config.yaml
arch: "convnext"
model: "self-supervised image encoder"
dataset: "regions of photos with short descriptions (Visual Genome)"
train_examples: 203450
image_size: 32
crop_scale_min: 0.4
horizontal_flip: false
translate: 0.12
color_jitter: 0.4
cutout: 0.25
method: "moco_v3"
isotropic: false
norm: "layernorm"
activation: "gelu"
moe: "expert_choice"
num_experts: 4
moe_every: 1
expert_mlp_ratio: 0.25
experts_per_token: 2
shared_expert: false
patch_size: [2, 2]
depths: [3, 6, 3]
widths: [64, 128, 256]
kernel_size: 3
projector_hidden: 512
projector_out: 128
projector_hidden_layers: 2
temperature: 0.2
target_momentum: 0.99
optimizer: "soap"
beta2: 0.99
lr: 0.0012
beta1: 0.9
shampoo_beta: 0.99
eps: 1e-08
precondition_frequency: 50
max_precond_dim: 1024
one_sided: true
adamw_lr_other_params: 0.0025
grad_clip: 1.0
adaptive_grad_clip: 0.1
steps: 5200
batch_size: 256
epochs: 6.5
lr_schedule: "step"
warmup_steps: 260
weight_decay: 0.2
adamw_weight_decay_other_params: 0.01
Rows from expert 1 of block 9, named by matrix and row number. Rows with one number belong to one neuron. Each number is 50 + 10 x the weight over the matrix's rms, rounded and kept within 0 to 99. All counts start at 0.
# up: expert up (model.blocks.9.mlp.up, 4x64x256), inputs 128-191
# down: expert down (model.blocks.9.mlp.down, 4x256x64, transposed), outputs 128-191
up.31:46 33 62 56 45 52 43 48 40 60 43 50 61 47 46 49 40 65 63 56 40 60 55 55 34 54 46 50 50 51 60 38 54 42 50 39 60 57 41 51 58 50 53 56 47 50 44 52 48 50 35 57 51 49 44 29 54 41 42 38 48 48 53 66
down.31:58 55 46 55 51 59 51 57 31 58 60 40 50 65 54 39 35 32 45 41 59 61 56 57 44 62 57 45 56 46 36 46 66 41 41 48 52 55 39 45 47 48 61 41 57 48 57 39 50 53 35 60 51 59 54 54 53 55 44 77 39 36 57 47
up.32:48 33 35 40 37 61 71 51 56 57 52 46 55 60 36 58 50 44 54 44 56 50 38 50 48 40 57 69 36 44 58 59 56 67 42 61 51 67 40 54 51 52 41 40 47 68 50 52 37 53 50 40 45 50 70 39 49 57 53 70 38 50 43 49
down.32:42 69 48 62 65 57 48 67 47 60 46 52 42 48 55 51 45 44 48 43 49 37 39 50 62 50 37 71 54 69 61 43 53 61 59 47 34 64 54 59 42 32 39 68 45 30 43 34 47 54 67 51 37 40 51 51 33 38 52 42 49 43 45 39
up.33:40 54 54 51 50 56 50 70 61 55 55 57 47 51 36 40 47 60 59 56 44 46 47 56 53 57 49 35 44 23 59 51 54 46 35 32 55 65 58 49 61 37 50 47 33 40 51 59 49 53 33 49 53 51 50 32 49 35 62 56 15 71 47 64
down.33:56 73 56 52 36 49 36 41 40 60 61 28 59 53 47 40 35 47 45 40 54 52 51 44 50 51 51 52 53 66 56 51 53 42 49 54 53 48 68 57 40 57 71 47 50 53 60 61 46 54 50 69 35 50 51 52 37 39 60 40 49 32 54 29
up.34:52 67 56 48 40 61 42 48 44 64 57 53 39 33 50 52 50 45 24 50 44 44 59 62 56 40 43 44 47 42 22 33 63 44 57 46 50 50 42 46 53 63 60 40 57 42 56 57 46 54 57 49 30 43 40 68 32 29 55 45 63 33 46 63
down.34:46 52 42 47 51 56 58 49 41 37 44 48 55 44 26 58 58 47 72 54 39 47 57 53 49 55 45 25 59 41 53 55 67 54 69 56 72 49 49 49 60 53 64 53 39 57 57 62 58 43 48 40 77 68 64 52 72 56 42 57 51 36 61 61
up.35:60 49 35 47 55 58 56 59 52 53 59 42 45 59 41 54 41 57 44 43 50 36 45 42 42 50 42 59 55 38 65 61 43 53 30 60 45 34 41 38 55 60 55 51 53 66 49 42 34 60 52 46 61 53 50 59 54 62 66 47 47 45 54 44
down.35:50 66 53 56 58 53 40 50 48 51 35 58 63 36 54 44 47 55 48 39 48 51 60 45 43 44 58 55 62 51 52 51 45 48 52 60 52 51 70 46 51 42 46 38 62 41 53 67 51 48 52 51 55 50 55 49 47 71 63 52 54 56 43 62
up.36:73 45 47 52 59 39 54 57 39 52 51 41 56 67 41 57 60 42 42 41 48 61 50 40 54 38 40 49 35 52 33 44 49 33 75 56 70 29 57 63 50 56 42 56 29 56 36 43 55 51 38 38 27 45 39 58 46 36 44 46 57 49 56 49
down.36:55 71 50 52 45 56 33 66 53 61 63 36 43 47 32 62 51 62 42 46 57 57 50 50 64 66 45 57 53 42 67 33 50 52 61 34 44 60 46 63 57 60 43 31 43 75 44 63 58 41 50 43 39 69 43 32 56 59 32 54 38 61 32 45
up.37:30 46 47 41 31 61 37 48 46 40 35 42 53 52 52 42 50 46 53 56 56 58 53 31 50 32 56 26 52 34 64 37 36 51 57 45 65 52 43 62 53 59 50 41 53 51 42 63 50 50 43 42 51 36 53 53 57 54 52 53 55 64 61 37
down.37:55 51 52 54 59 40 60 33 51 59 59 56 53 58 44 54 50 63 39 43 51 47 41 48 38 40 60 47 74 46 44 33 48 53 45 54 72 49 47 51 71 40 53 49 70 66 53 39 34 47 29 46 48 28 51 44 55 47 38 61 55 43 45 49
up.38:50 67 56 64 34 39 59 63 46 59 61 43 54 50 58 45 62 43 60 51 67 58 40 59 53 41 47 39 48 53 56 44 38 31 75 73 64 46 62 53 48 42 54 44 55 51 49 55 69 57 48 43 34 42 63 53 44 55 55 52 62 46 61 40
down.38:53 51 64 56 50 50 52 44 56 47 56 54 60 50 70 45 67 54 45 53 49 46 51 56 32 43 47 50 43 51 53 46 48 44 56 64 53 68 43 48 45 41 52 63 57 47 48 62 33 46 52 51 59 45 40 54 68 47 30 47 51 41 46 52
up.39:71 53 45 64 65 52 55 38 46 43 46 35 52 57 35 58 49 34 51 38 52 54 35 53 48 43 58 49 53 63 52 58 44 47 43 38 50 56 57 55 56 44 41 60 57 61 61 46 47 41 49 42 44 39 49 56 55 33 39 46 63 44 60 49
down.39:68 49 70 57 39 62 41 48 47 57 48 41 60 57 53 55 47 48 43 43 44 46 42 53 47 43 42 75 26 56 47 54 41 44 57 69 64 32 66 38 50 40 58 47 63 58 47 55 51 53 44 54 73 42 38 52 51 54 49 45 58 45 59 52
up.40:45 37 43 47 30 30 51 51 54 49 61 65 61 26 45 46 56 49 50 49 55 63 58 47 49 46 52 47 56 47 62 59 56 49 58 48 47 59 48 54 36 27 60 45 44 45 39 62 37 44 54 56 55 52 58 41 63 57 43 40 50 51 47 44
down.40:70 42 46 57 36 42 61 47 55 49 58 51 72 64 58 63 66 43 62 31 44 56 43 50 50 51 46 42 33 50 69 49 63 36 54 54 47 57 49 40 54 63 56 40 48 48 54 44 51 44 49 61 40 48 61 34 73 63 51 71 35 45 63 41
up.41:68 45 42 53 48 44 41 37 52 43 38 50 49 39 41 44 65 54 43 52 58 50 60 41 47 48 60 64 56 56 61 47 52 59 43 35 47 57 45 41 58 49 49 44 57 55 34 53 19 49 45 51 38 60 50 49 52 54 49 47 57 20 56 33
down.41:62 40 50 59 44 58 42 61 46 39 59 65 32 48 64 46 43 46 64 50 48 64 55 44 55 53 49 52 41 37 50 45 37 41 47 54 46 27 47 62 36 51 64 38 64 52 44 37 43 50 47 51 45 39 55 67 41 47 55 48 42 66 46 55
up.42:48 61 53 60 36 48 53 59 40 40 46 41 60 48 68 47 60 52 49 46 60 64 51 54 47 39 48 41 43 58 75 55 28 42 69 57 65 54 56 46 52 37 51 53 49 48 39 49 59 52 35 61 47 33 49 51 28 55 54 49 46 53 59 57
down.42:53 49 74 52 58 56 46 54 64 61 66 43 56 47 51 50 36 63 47 42 64 32 37 37 47 32 63 58 45 69 59 49 46 33 38 41 50 52 33 45 45 50 45 40 57 66 65 46 33 61 50 50 52 31 40 52 49 43 40 58 67 51 48 49
up.43:46 50 64 54 49 54 41 45 61 61 48 45 38 52 41 43 44 47 48 58 57 37 58 57 55 59 41 28 54 48 40 51 55 61 52 57 72 62 54 76 59 32 43 44 53 30 54 39 49 47 41 27 44 52 52 51 35 39 43 66 48 45 33 53
down.43:45 56 59 36 68 49 50 44 44 71 59 46 54 47 41 50 60 40 45 44 53 54 50 44 39 42 31 53 61 41 45 57 43 55 55 59 60 54 45 41 44 59 43 48 35 44 62 40 39 57 52 63 48 41 56 58 62 60 27 56 47 50 48 50
up.44:72 54 42 54 30 46 58 52 40 58 58 54 55 65 49 37 62 33 72 57 65 48 46 48 58 52 51 46 60 56 37 56 50 38 51 42 50 36 42 36 47 36 56 39 39 44 57 49 38 47 34 53 53 56 40 60 69 48 86 46 60 56 60 52
down.44:52 47 48 58 73 57 37 50 50 55 47 47 27 47 78 53 44 45 53 42 59 40 35 43 39 48 40 75 47 66 38 35 44 50 37 41 61 60 49 54 53 44 37 50 62 50 55 46 46 55 69 57 56 24 52 48 67 50 57 38 45 55 37 48
up.45:61 31 61 47 66 39 52 41 56 35 57 63 41 42 58 47 57 49 62 66 40 46 50 52 51 48 65 37 50 48 53 44 46 56 23 59 56 41 42 17 43 58 64 42 45 48 33 56 20 54 51 70 71 44 52 55 63 50 64 46 34 54 53 54
down.45:37 36 68 52 78 58 56 45 42 53 55 56 48 55 51 54 45 40 48 59 67 37 31 45 33 56 46 58 50 49 49 63 54 53 28 47 44 46 56 40 34 47 51 38 45 67 74 49 38 58 76 51 43 38 39 46 60 42 29 64 46 57 50 49
up.46:56 59 60 81 36 64 51 66 64 36 47 53 40 53 54 39 57 22 39 51 63 31 13 51 39 59 61 52 37 46 68 53 48 66 49 57 46 54 64 43 53 46 58 46 51 75 48 56 51 48 47 58 48 54 71 45 58 31 54 31 55 58 54 57
down.46:38 64 63 64 41 44 60 57 49 36 63 79 40 42 45 38 45 72 65 50 47 40 59 58 62 26 39 69 51 45 29 30 47 53 51 42 40 63 55 53 56 45 57 51 49 47 60 49 42 42 50 63 43 49 50 53 68 45 41 48 53 60 61 38
up.47:58 49 57 56 35 56 59 58 41 66 56 49 57 63 56 49 45 49 49 46 46 52 49 54 48 51 27 52 51 45 44 43 50 33 58 63 43 63 41 51 57 56 62 62 54 40 50 54 46 40 62 57 57 52 46 46 61 59 47 48 86 44 57 53
down.47:56 50 52 58 30 32 58 52 43 55 65 48 62 40 52 39 53 42 34 36 55 36 50 59 56 68 60 66 50 49 44 34 53 66 56 46 47 62 50 55 57 56 44 42 53 48 38 40 55 60 44 54 67 67 63 58 42 29 39 49 57 54 46 49
up.48:51 53 47 48 61 45 61 53 58 48 70 66 51 21 59 48 61 66 46 52 47 36 44 41 44 51 44 40 58 43 37 64 51 44 48 51 50 23 67 39 54 56 58 43 45 65 63 39 46 42 51 57 38 36 39 62 45 45 50 45 61 66 55 54
down.48:57 57 49 42 49 49 50 61 48 62 50 42 53 45 48 51 48 37 61 48 50 38 40 57 42 37 37 49 60 45 42 64 34 52 55 50 44 40 31 54 57 38 51 36 46 57 45 48 35 51 53 45 21 81 58 56 52 59 32 59 42 52 49 51
up.49:65 54 39 46 49 41 53 48 42 42 52 36 72 77 48 49 39 39 60 54 62 77 51 56 53 36 52 42 52 68 63 34 14 49 44 57 65 67 39 46 53 43 38 52 48 39 61 46 43 58 58 38 83 40 42 55 65 50 38 57 55 50 58 41
down.49:52 77 66 57 82 54 35 42 62 43 36 63 51 54 54 55 60 61 44 37 53 55 39 43 52 41 42 69 62 50 50 42 37 53 32 51 60 47 63 52 44 57 53 43 43 50 51 47 68 50 50 49 51 18 50 50 52 65 61 46 53 61 46 55
up.50:64 29 45 44 45 64 47 54 32 49 49 45 62 48 54 53 42 33 48 32 60 70 61 75 51 47 54 54 50 70 69 51 56 55 42 40 62 48 74 42 53 56 59 53 48 61 42 50 41 48 57 44 44 70 52 54 79 52 30 50 56 55 71 34
down.50:47 43 49 37 52 55 40 52 49 37 52 54 52 57 45 52 52 57 49 41 43 55 41 36 51 46 59 64 35 68 55 45 32 57 51 57 57 57 46 43 49 56 39 48 50 42 32 45 42 46 56 58 60 31 41 46 46 43 81 57 49 33 36 43
up.51:57 44 17 50 39 89 49 50 46 42 42 42 67 50 46 36 60 32 45 55 66 76 47 59 55 34 54 69 65 52 60 46 48 65 35 47 63 62 63 57 53 43 47 50 51 68 56 32 51 50 43 53 60 64 63 33 61 63 48 61 41 49 49 37
down.51:50 64 38 42 58 50 51 50 61 52 43 50 35 45 61 41 66 38 57 49 49 38 48 60 36 20 47 55 44 57 46 49 47 55 43 58 46 48 60 37 49 54 39 46 69 36 57 52 40 51 74 58 55 35 54 52 37 46 81 23 59 44 39 53
up.52:46 41 60 59 50 47 72 44 53 40 40 58 45 37 49 41 45 35 52 39 53 33 34 49 47 59 67 43 41 44 42 56 52 53 45 45 46 37 52 57 50 48 56 67 49 44 27 68 43 49 50 56 60 35 54 53 69 55 47 74 62 51 55 65
down.52:49 58 36 57 48 56 55 55 60 28 64 44 40 54 50 59 41 48 39 52 48 49 57 46 58 58 52 39 27 46 62 59 49 57 51 49 25 50 52 57 31 54 37 49 42 56 51 52 30 53 48 45 58 59 40 53 47 57 41 59 50 57 66 56
up.53:43 40 59 50 62 46 46 50 40 53 47 29 45 44 50 55 51 53 37 44 51 45 38 46 41 69 53 45 64 38 45 51 54 49 44 43 63 50 60 47 52 64 45 59 71 60 65 58 46 46 61 54 46 50 41 75 47 61 47 50 60 52 46 46
down.53:55 51 57 50 50 55 45 62 47 52 45 27 57 55 55 66 47 50 60 47 52 43 53 59 47 49 53 48 34 49 58 39 58 48 50 57 54 53 35 49 57 43 44 49 51 48 60 45 47 53 46 69 55 61 43 38 49 56 56 54 56 40 52 49
up.54:59 38 45 43 51 49 52 49 33 72 58 35 43 45 57 40 61 40 55 48 47 52 48 44 37 39 59 41 57 46 51 46 46 49 42 66 68 46 63 43 45 51 45 54 58 68 42 46 46 53 65 56 54 33 58 57 60 56 61 36 60 65 61 49
down.54:36 46 53 58 31 60 57 36 57 54 60 41 59 50 61 42 45 43 53 56 71 49 60 59 45 55 44 49 54 41 48 57 44 55 35 63 48 58 58 47 48 44 67 44 56 54 49 35 46 54 46 52 40 60 41 47 34 49 52 55 30 58 68 51
up.55:44 30 47 39 36 60 36 24 72 19 57 56 49 43 45 53 70 65 45 62 41 31 54 42 50 43 48 50 61 41 50 57 55 41 62 53 52 40 45 57 71 47 39 38 42 59 72 46 51 28 46 38 50 37 42 64 42 55 58 34 52 58 41 66
down.55:42 55 45 61 44 51 31 59 53 52 59 51 54 50 43 49 47 57 51 57 67 64 48 53 47 60 25 58 62 56 35 70 56 57 32 59 42 54 58 64 49 61 30 67 52 41 46 39 51 58 58 31 36 56 63 72 42 58 47 51 43 67 47 39
up.56:55 45 53 57 40 52 49 51 52 42 41 68 46 46 52 46 56 62 67 68 53 43 37 53 39 45 58 53 49 38 36 43 39 43 65 46 64 54 44 59 43 46 45 47 32 44 60 51 46 64 28 48 37 38 53 37 70 30 55 47 16 55 49 49
down.56:55 49 49 59 33 41 63 27 32 56 60 30 47 44 54 47 52 35 48 27 40 49 50 51 39 65 47 35 61 41 51 53 60 52 60 46 39 59 45 51 51 54 48 40 71 64 54 56 59 47 46 47 48 61 53 55 44 62 47 72 57 42 54 38
up.57:49 36 45 55 61 53 56 68 59 42 42 56 59 58 57 43 61 69 38 59 46 44 45 49 65 50 51 46 52 45 47 42 41 41 53 64 48 53 37 76 68 39 50 51 50 46 62 33 61 63 54 34 54 48 60 29 46 31 54 54 49 47 53 57
down.57:74 39 53 46 37 48 48 55 48 42 61 37 49 56 37 60 58 35 41 39 51 67 38 55 50 41 48 56 60 30 59 47 42 47 37 55 51 53 50 54 40 47 46 48 53 51 52 41 47 58 53 59 58 51 48 55 42 55 35 53 47 57 33 31
up.58:51 51 47 43 61 35 52 38 41 52 49 39 44 18 53 67 44 37 46 51 39 74 49 63 64 47 41 27 58 54 60 68 37 55 62 36 57 54 52 39 49 63 41 68 56 58 46 55 61 67 46 67 48 34 48 62 60 40 44 38 55 39 43 52
down.58:30 30 48 36 57 61 50 67 49 60 48 47 50 59 27 61 60 47 49 44 49 46 63 62 75 62 55 56 44 46 46 57 55 65 49 47 54 31 45 48 58 36 43 55 47 37 49 51 32 56 62 37 52 49 59 51 43 55 44 61 37 55 53 62
up.59:50 53 60 48 74 43 42 42 47 44 57 47 00 34 46 56 60 66 44 54 32 37 47 56 48 42 42 42 48 40 61 61 52 44 55 46 55 67 43 55 45 54 43 47 55 48 55 32 61 47 59 44 48 37 54 44 47 44 55 49 49 45 36 64
down.59:46 46 69 54 47 39 51 54 65 54 53 87 27 57 52 40 40 46 31 57 53 48 44 36 52 29 59 53 57 46 50 45 35 55 22 48 48 64 45 38 41 31 35 44 72 44 58 46 34 57 61 21 44 04 49 56 43 67 51 57 53 65 52 45
up.60:58 52 46 52 50 57 69 53 42 47 56 35 45 59 41 49 47 27 63 53 43 64 32 53 58 54 65 36 47 52 63 53 00 54 60 55 60 57 47 36 54 29 29 56 60 56 59 50 55 55 58 46 57 00 55 49 59 64 37 55 69 61 34 41
down.60:46 34 81 50 66 33 54 47 68 43 65 74 24 40 51 49 62 80 62 43 59 30 39 40 39 20 55 72 50 49 34 53 33 52 12 50 66 52 53 55 47 29 59 45 59 62 63 42 44 40 44 28 44 13 35 65 50 50 50 46 58 55 43 41
up.61:34 65 62 33 34 50 55 35 59 66 50 54 44 52 41 54 52 31 38 51 49 56 63 46 54 50 61 43 32 35 48 44 62 36 52 56 49 55 43 56 60 54 55 54 50 57 46 52 56 47 48 52 57 61 48 48 31 37 52 61 47 43 39 70
down.61:30 44 46 53 47 53 44 59 46 28 35 51 45 41 57 54 61 49 54 57 54 55 28 50 56 50 60 56 50 52 58 65 46 60 55 60 56 43 34 51 36 42 46 46 35 45 55 38 44 60 55 35 55 52 47 46 56 40 43 36 43 61 35 64
up.62:70 63 43 46 57 48 37 56 57 29 50 48 59 60 32 55 44 46 49 47 33 48 53 58 48 33 41 55 48 79 57 43 58 60 59 55 50 50 51 63 42 47 49 56 47 79 47 28 36 35 51 41 41 52 66 78 53 47 45 48 52 53 58 47
down.62:54 52 37 60 32 65 34 54 54 48 39 52 55 37 62 58 36 42 55 59 42 59 61 56 48 59 38 56 44 24 47 50 52 37 42 65 58 39 42 34 44 52 50 40 47 35 35 45 39 50 49 41 51 71 53 52 43 73 38 38 28 58 56 54
up.63:37 62 52 52 60 35 61 64 43 57 48 57 59 43 53 42 50 73 54 33 46 46 42 41 64 54 46 59 40 50 55 42 52 38 68 33 51 54 63 58 42 43 50 41 55 39 38 57 53 52 44 38 48 48 40 51 54 38 50 39 36 50 49 63
down.63:54 49 47 59 42 61 54 38 51 51 43 29 68 44 37 60 51 60 54 54 42 52 58 60 58 63 50 36 64 62 43 48 62 48 67 32 38 61 64 54 45 41 62 62 60 43 46 52 52 40 48 54 52 59 56 39 58 50 38 55 37 39 53 57