From a checkpoint of a small self-supervised image encoder: batches of 256.
Rows from expert 3 of block 7, named by matrix and row number. Rows with one number belong to one neuron. Each number is 500 + 40 x the weight over its row's rms, rounded and kept within 0 to 999. All counts start at 0. Numbers have three digits each. After the name is the row's rms in percent of the matrix's.
# up: expert up (model.blocks.7.mlp.up, 4x32x128), inputs 64-127
# down: expert down (model.blocks.7.mlp.down, 4x128x32, transposed), outputs 64-127
up.0 092:495534542499553497542570538471443489454483534441529517431493525510470495446557592437521486496550537501522507490527539579543549516579541473505517519543507506399517476447498431575575501531534442
up.1 095:556504520538518560519540500518515465502524465548469503461485510464504575465455446520536445568519464524506573530511508474493459506455558503519463476545478587494442495466463554576484508477547573
up.2 091:476488463533488502499432422498462501539491489437536472569534501436476486459509575499535443504439483544439502488486440454566461473453484516513434538474506498532503552451474536523498551487464451
up.3 101:471547475577558548574531501496502525515460475506478503544466561535493515501484520508474557512538480518499499517426454457424575530499442587488519448509485456499485541525540542556540529525463512
up.4 092:496551477541510516471472489473482560521454482465526459438549430532458459452440528539475518446447547566434478476475525428510495575520456560504469467469458563468497481503470487563496501529478505
up.5 092:506491450450531512504550522533488474481504488516522481508458493519505450506449568488479545492476439530459473504478523513548538495432450492487577449491564526592467487505492473426420555488590514
up.6 109:531504479430509583449464520492525516558496491464504484570477464482478514566474462485495489481436507566470387513494535552457544485448563480553492540452468495553502516502511587520461556502508513
up.7 098:416439473574543513453526533498539479451517527536480497509464560562569549472505507532508454451474533448487533463486460464486450549479498529537535529473482520551547484495555514441476454523472564
up.8 117:543437508489497510504542451535504471468494475533447513472490537483411499527455517524490559515552448510556413470497512519442620518474509559446526465533519459411545497427469447546475478522577458
up.9 085:496493454525557513576468487521475538526452473469478468523506515495488495450518497484552531521489538500472476527473478565493498484470533482484483528546544522436453506593533521611457566515515476
up.10 104:515481552479515501519553491548534554479501579485476455487506573429489495460478469509526527536473559533504437483525463540503519410526481484522500523550471515520472546517451402469527555468515476
up.11 089:555526555552485517539499466490405498508489472521486513487525563484459515523487549505509496614472526510497472544465536514483550460529544543487512516472438511529461460544517467474546596508481553
up.12 089:440446498509556497477406504444499497483504474484501542464483486474548530386484488422456466483518577549549555489479557569509567453565452429512547569490513500526546510482482477529460484497528464
up.13 101:588474430479548487564480494550510524535451515408536424569489498491488530469540546536484495424519458495467450559447473508539471443462489486462555463454475527554481483497517509429513551546451541
up.14 121:553587475520539494446500566454465537481483576539531550505484460468520459518487491503512488445532482498467535463495515447511379559438527441518548492511466462549504477418570494457481508476497470
up.15 103:491527465538479469526451533471505506510539469468491504527472564517544468481504502552477557498578451496472516490509469388465557516487535563556483486544473510529462526507525469465536497536496451
up.16 085:494552523560453456553470468440488430543564517555434493474485458543482520499537555469521472513494569470482475494484505464498579522509477464450529470470519526469512492514527515480558530454536505
up.17 092:499458425495532517505535536462474449528485551522459567495485453472503542449493461500430541494515532629465541441486534489447481480519543466536515533502532519493573499463508468468487566546519514
up.18 137:542480533533404488480453508499514501496485495562424511444500504570479507479494387519523540421485495495491531490485565476517458505465447443469481548582435517569502495541499521517433534459437562
up.19 106:474554530543577542511470507512566578482491508509435438515397541539455550536473520557510506518552438474527531529527481497473496491500518516547463422521433522520512533529516582537502479480445519
up.20 116:435509523438487517549549529419420504438572516531486527474467563530528516499564498470468499511473498424537516517520489581504454456476534524505479461586514444501536496538489465552522516497503538
up.21 089:491493389544562439476464431497432524493496498472476399589503471536497419559480494553449580508550514494488572544529530449430464489491543525496488418493519482529455496502461486469531538591491562
up.22 100:552455509498522461582484520473403501498555536571457514568538464445516538507546490519546490523446443403518484482496515474539439543498488461455482487528436511577474434563548484464494486495488501
up.23 094:499464553487490500526482514471510502554564512436558543498448543568529429494557477476483568529505465513520470475515494486528557555551430531485506471530548517542507476549547508551431462455552548
up.24 103:479455538521448538606496537523486526507451507576446514530469463468412485509490505498500455509518536460483505525518488518419485567483464546508442458485527510505492459536516533563531514506510517
up.25 098:510528555473472551435512508512468544499435503494490593452466471499519538518506532519558471500465442446526506496515480534514521477535600435548508519478427492529550538477474539512537450514549536
up.26 100:561491434443532486459408510474514475532489560528512455550491533586479517474456521441492523460522535488483442528473529579560507482554479427534520497522494471508510510527440519554487526515537489
up.27 100:553528507522488436460452505555484547525480504553513466473495498571434523628512519456545486569461524475510495493557437528518477503457496511500522506534557480458498426589419458538508512531553523
up.28 093:469504499564463497503577503440497457546476470406427489508458427559428511515534553501445560412484494517466550448466499505561505462497572530516514538499479499569512489565460544465537439562463505
up.29 088:517532459501506552545458518453439484526461536551499530510507486488535527458474452469513536491503472518535544548447549514542545473530470447567517475494491514472461496408595436502514563443505474
up.30 094:491503461456577502567534429489449493513483460469464506541533512479469459457528477462491526545487471556378528509553454483456510509484537496565484530507508535519498490533502492548557579549525496
up.31 104:497493499520607527533530522486407459524547483500494549546486492498519484451530539501478516467496372451533479468511511485499531478495493541502544468501497502480506540511533529538509526486485550
down.0 090:499503504563632472592501504510497472534476516508491491542445470526501412460494564443495574445497496520492460491504528461501445465565489508565384464478485555480474432495514453487491467494484521
down.1 094:515425500444517470560505502536511507501506475508462519528518453537516502490508565506484419447446572450537479470497500555520495536501430511509570471446441486501537494539568456527506534560532508
down.2 096:498543484485535531542471440452492497445512546446488465500496453536554442499498512512518468559543505516451522555487441506611462494485520443549575477495481456441479505535470524531534563497573456
down.3 112:447468481493567435462514608555533469519475511553460518542503518474499508486497485612541503505553517449506441525461536454468483511568544479449542576487459466481492488498474566523489540534507499
down.4 091:539452506532523427545503480509484483539496492512527514499505523443541417504476501553478486562530524500543509519449467435542491507568458532456472514415544544452495520512503621574550567496427451
down.5 086:448544557544524505517457466458525517513466452523396516578549518550437485511517573453515531552515477509488547515468504457552509534485521420501521471550476481478479445541537508475550477514447526
down.6 110:430500441566462529507532493471537524516614509512446476534425448443530476442571494544446509457500456531516534540515507504444458534476506523501557480445530509414470506520537472548521532518541478
down.7 095:442484510522541522559515562514533548553551559488412453452498591507486541492492476473449518491514604491480463432491535475523439486484499566514455472473492559520532502505503551556465513520547531
down.8 102:508528442473434543450533520517500484476553564499479563452478506465499531548484464507481486456516459443480498506517471572446479544388511423486548466533492555525456471478450512485574432460571499
down.9 090:465468472497505533456544563553521546468530522438487455469483565526449490559538490535439541496478471500487463422517478516524505507492525559503485545523534526490595431557476539523515449518567591
down.10 102:480445490473417510519521509516480464471495449518494470461534520497568527540498484480548543560431503531522507414495475498513525515497505504435560475458552559514524451471448482472500479543441438
down.11 091:524545509444509508470486551472420495504522562419512517541424564512568567403495491549512515504476498464486502455480487480483502461544524537474467593525486519479423524546484461508451499491496461
down.12 093:517532548466562490543539513545556511494456520498426540516537545514459454574481520457488505506564554496539468520531484443488453473446490529499500446531510525467470500473524471497591490480545488
down.13 101:495548541485473523465476483312517452494504459456490536587475531556493489441536561444485508444463510502425532489476497480527475493450503522531518429525470496480514531511541516455546432449514545
down.14 124:433533481422464465600511563438509488463501524500467562491541543527480516551534522487445498425470587494483480482508500508447503567416529574467468513491505584539530504498567536476465430470516505
down.15 107:553469466522589472477479447481458507505545521444506452485505448536495494435425487553553473555494445452541570495526549580453514553528499544562550536583447428481541472459471459529519562524464488
down.16 093:547470484455515544512493544489506461474484474541517541495469497457551480574492554461561531547529515490479469424437538433566437487504533520490518411432553473487529483470458538471478493481492436
down.17 093:574546438456426484483486515507505485432550509566496566454558525561528506505470558489475536482467529541468505552486504519504529485546493465474465540485493528498514509458465484555498431495429519
down.18 131:506518544545542509500493450478532530520513523431535455539415467515478575445482508501553490536506482527531512505512543406505413469543531455640471485473445453445446471554500512454523592512567508
down.19 108:492506460444504459487466526512448540450462506532520546522529531547444525458464459489497475481430488464464549483491529494464454532479514436427490491554542475518471494512481528470528481498448547
down.20 112:488478492588517543481488486477538522540480485495508474409501604474474496473494467484529518500504462411553505466497509449474481520551510535562529520486518475501500490501462473568531571512492542
down.21 087:465475485534536560481458573524520502481523472558492589438517520456453442539473481492510527527530533418543499472422514514482564552550517491475524519502544502473540525519512542487495537499479515
down.22 087:495547440485483549477433489428480527488541518491494501458573530462459447527500522534535555493539486422529491510506472573519541520505613495426551499537576498608479540483485540496486484504537445
down.23 092:479442491498520481500526576576502524485458476499476528484465619526411437464508528485480543531444500529480602481436542578554512561502502548457419528477540524559543539497552500507444522515522483
down.24 102:561489542464527450441526480513448440445518476515500481476531529498510524529523465491498483524533423414543461519431504489522563570484482480478536466540513528518477530481489529478592495481532488
down.25 088:533500413459584415496516461513509466424534511513538525445512506541566516529463485542573504569451585491560499523464504468489549497576494445522501490517481460505481507463438487566495579445452513
down.26 105:540425377499567440536487547513544577534544533492523471479522522538539400543494449498477544499495576544597519506486472501449473472531498489503537504502536460403552478515498540507519507568499548
down.27 104:470591559461481542469540487437497423491458489535539563495519569521535435559505514506432449497578516449510436553515509488467584524565553511466520481543528516544523493454548452451471517443473449
down.28 088:535487468439527458467573501554501434553489548512495557508501497487547491505469534484525522431533488471525443536458523543507550508430495534493452500481496537480452537581494520514480478472496428
down.29 102:516458473463496495530458539495529472549518559472477578478446506495487521485512465533510552498534485495564522484547546502470446464546542546437456467451513558550516480503590491441436509511500470
down.30 103:494542527521504518508423510548511470556450410464512515479449463558503526521495529541535545499497443567422537489492469516496528448388420470550515520515467499527465472579534460524534391493553515
down.31 107:516487480501469484505522547515546497482461480515486452434461531537543564513457481505484537480555576535522463459518523455492531450539415520515464514405550528482421543512435524518465506555505543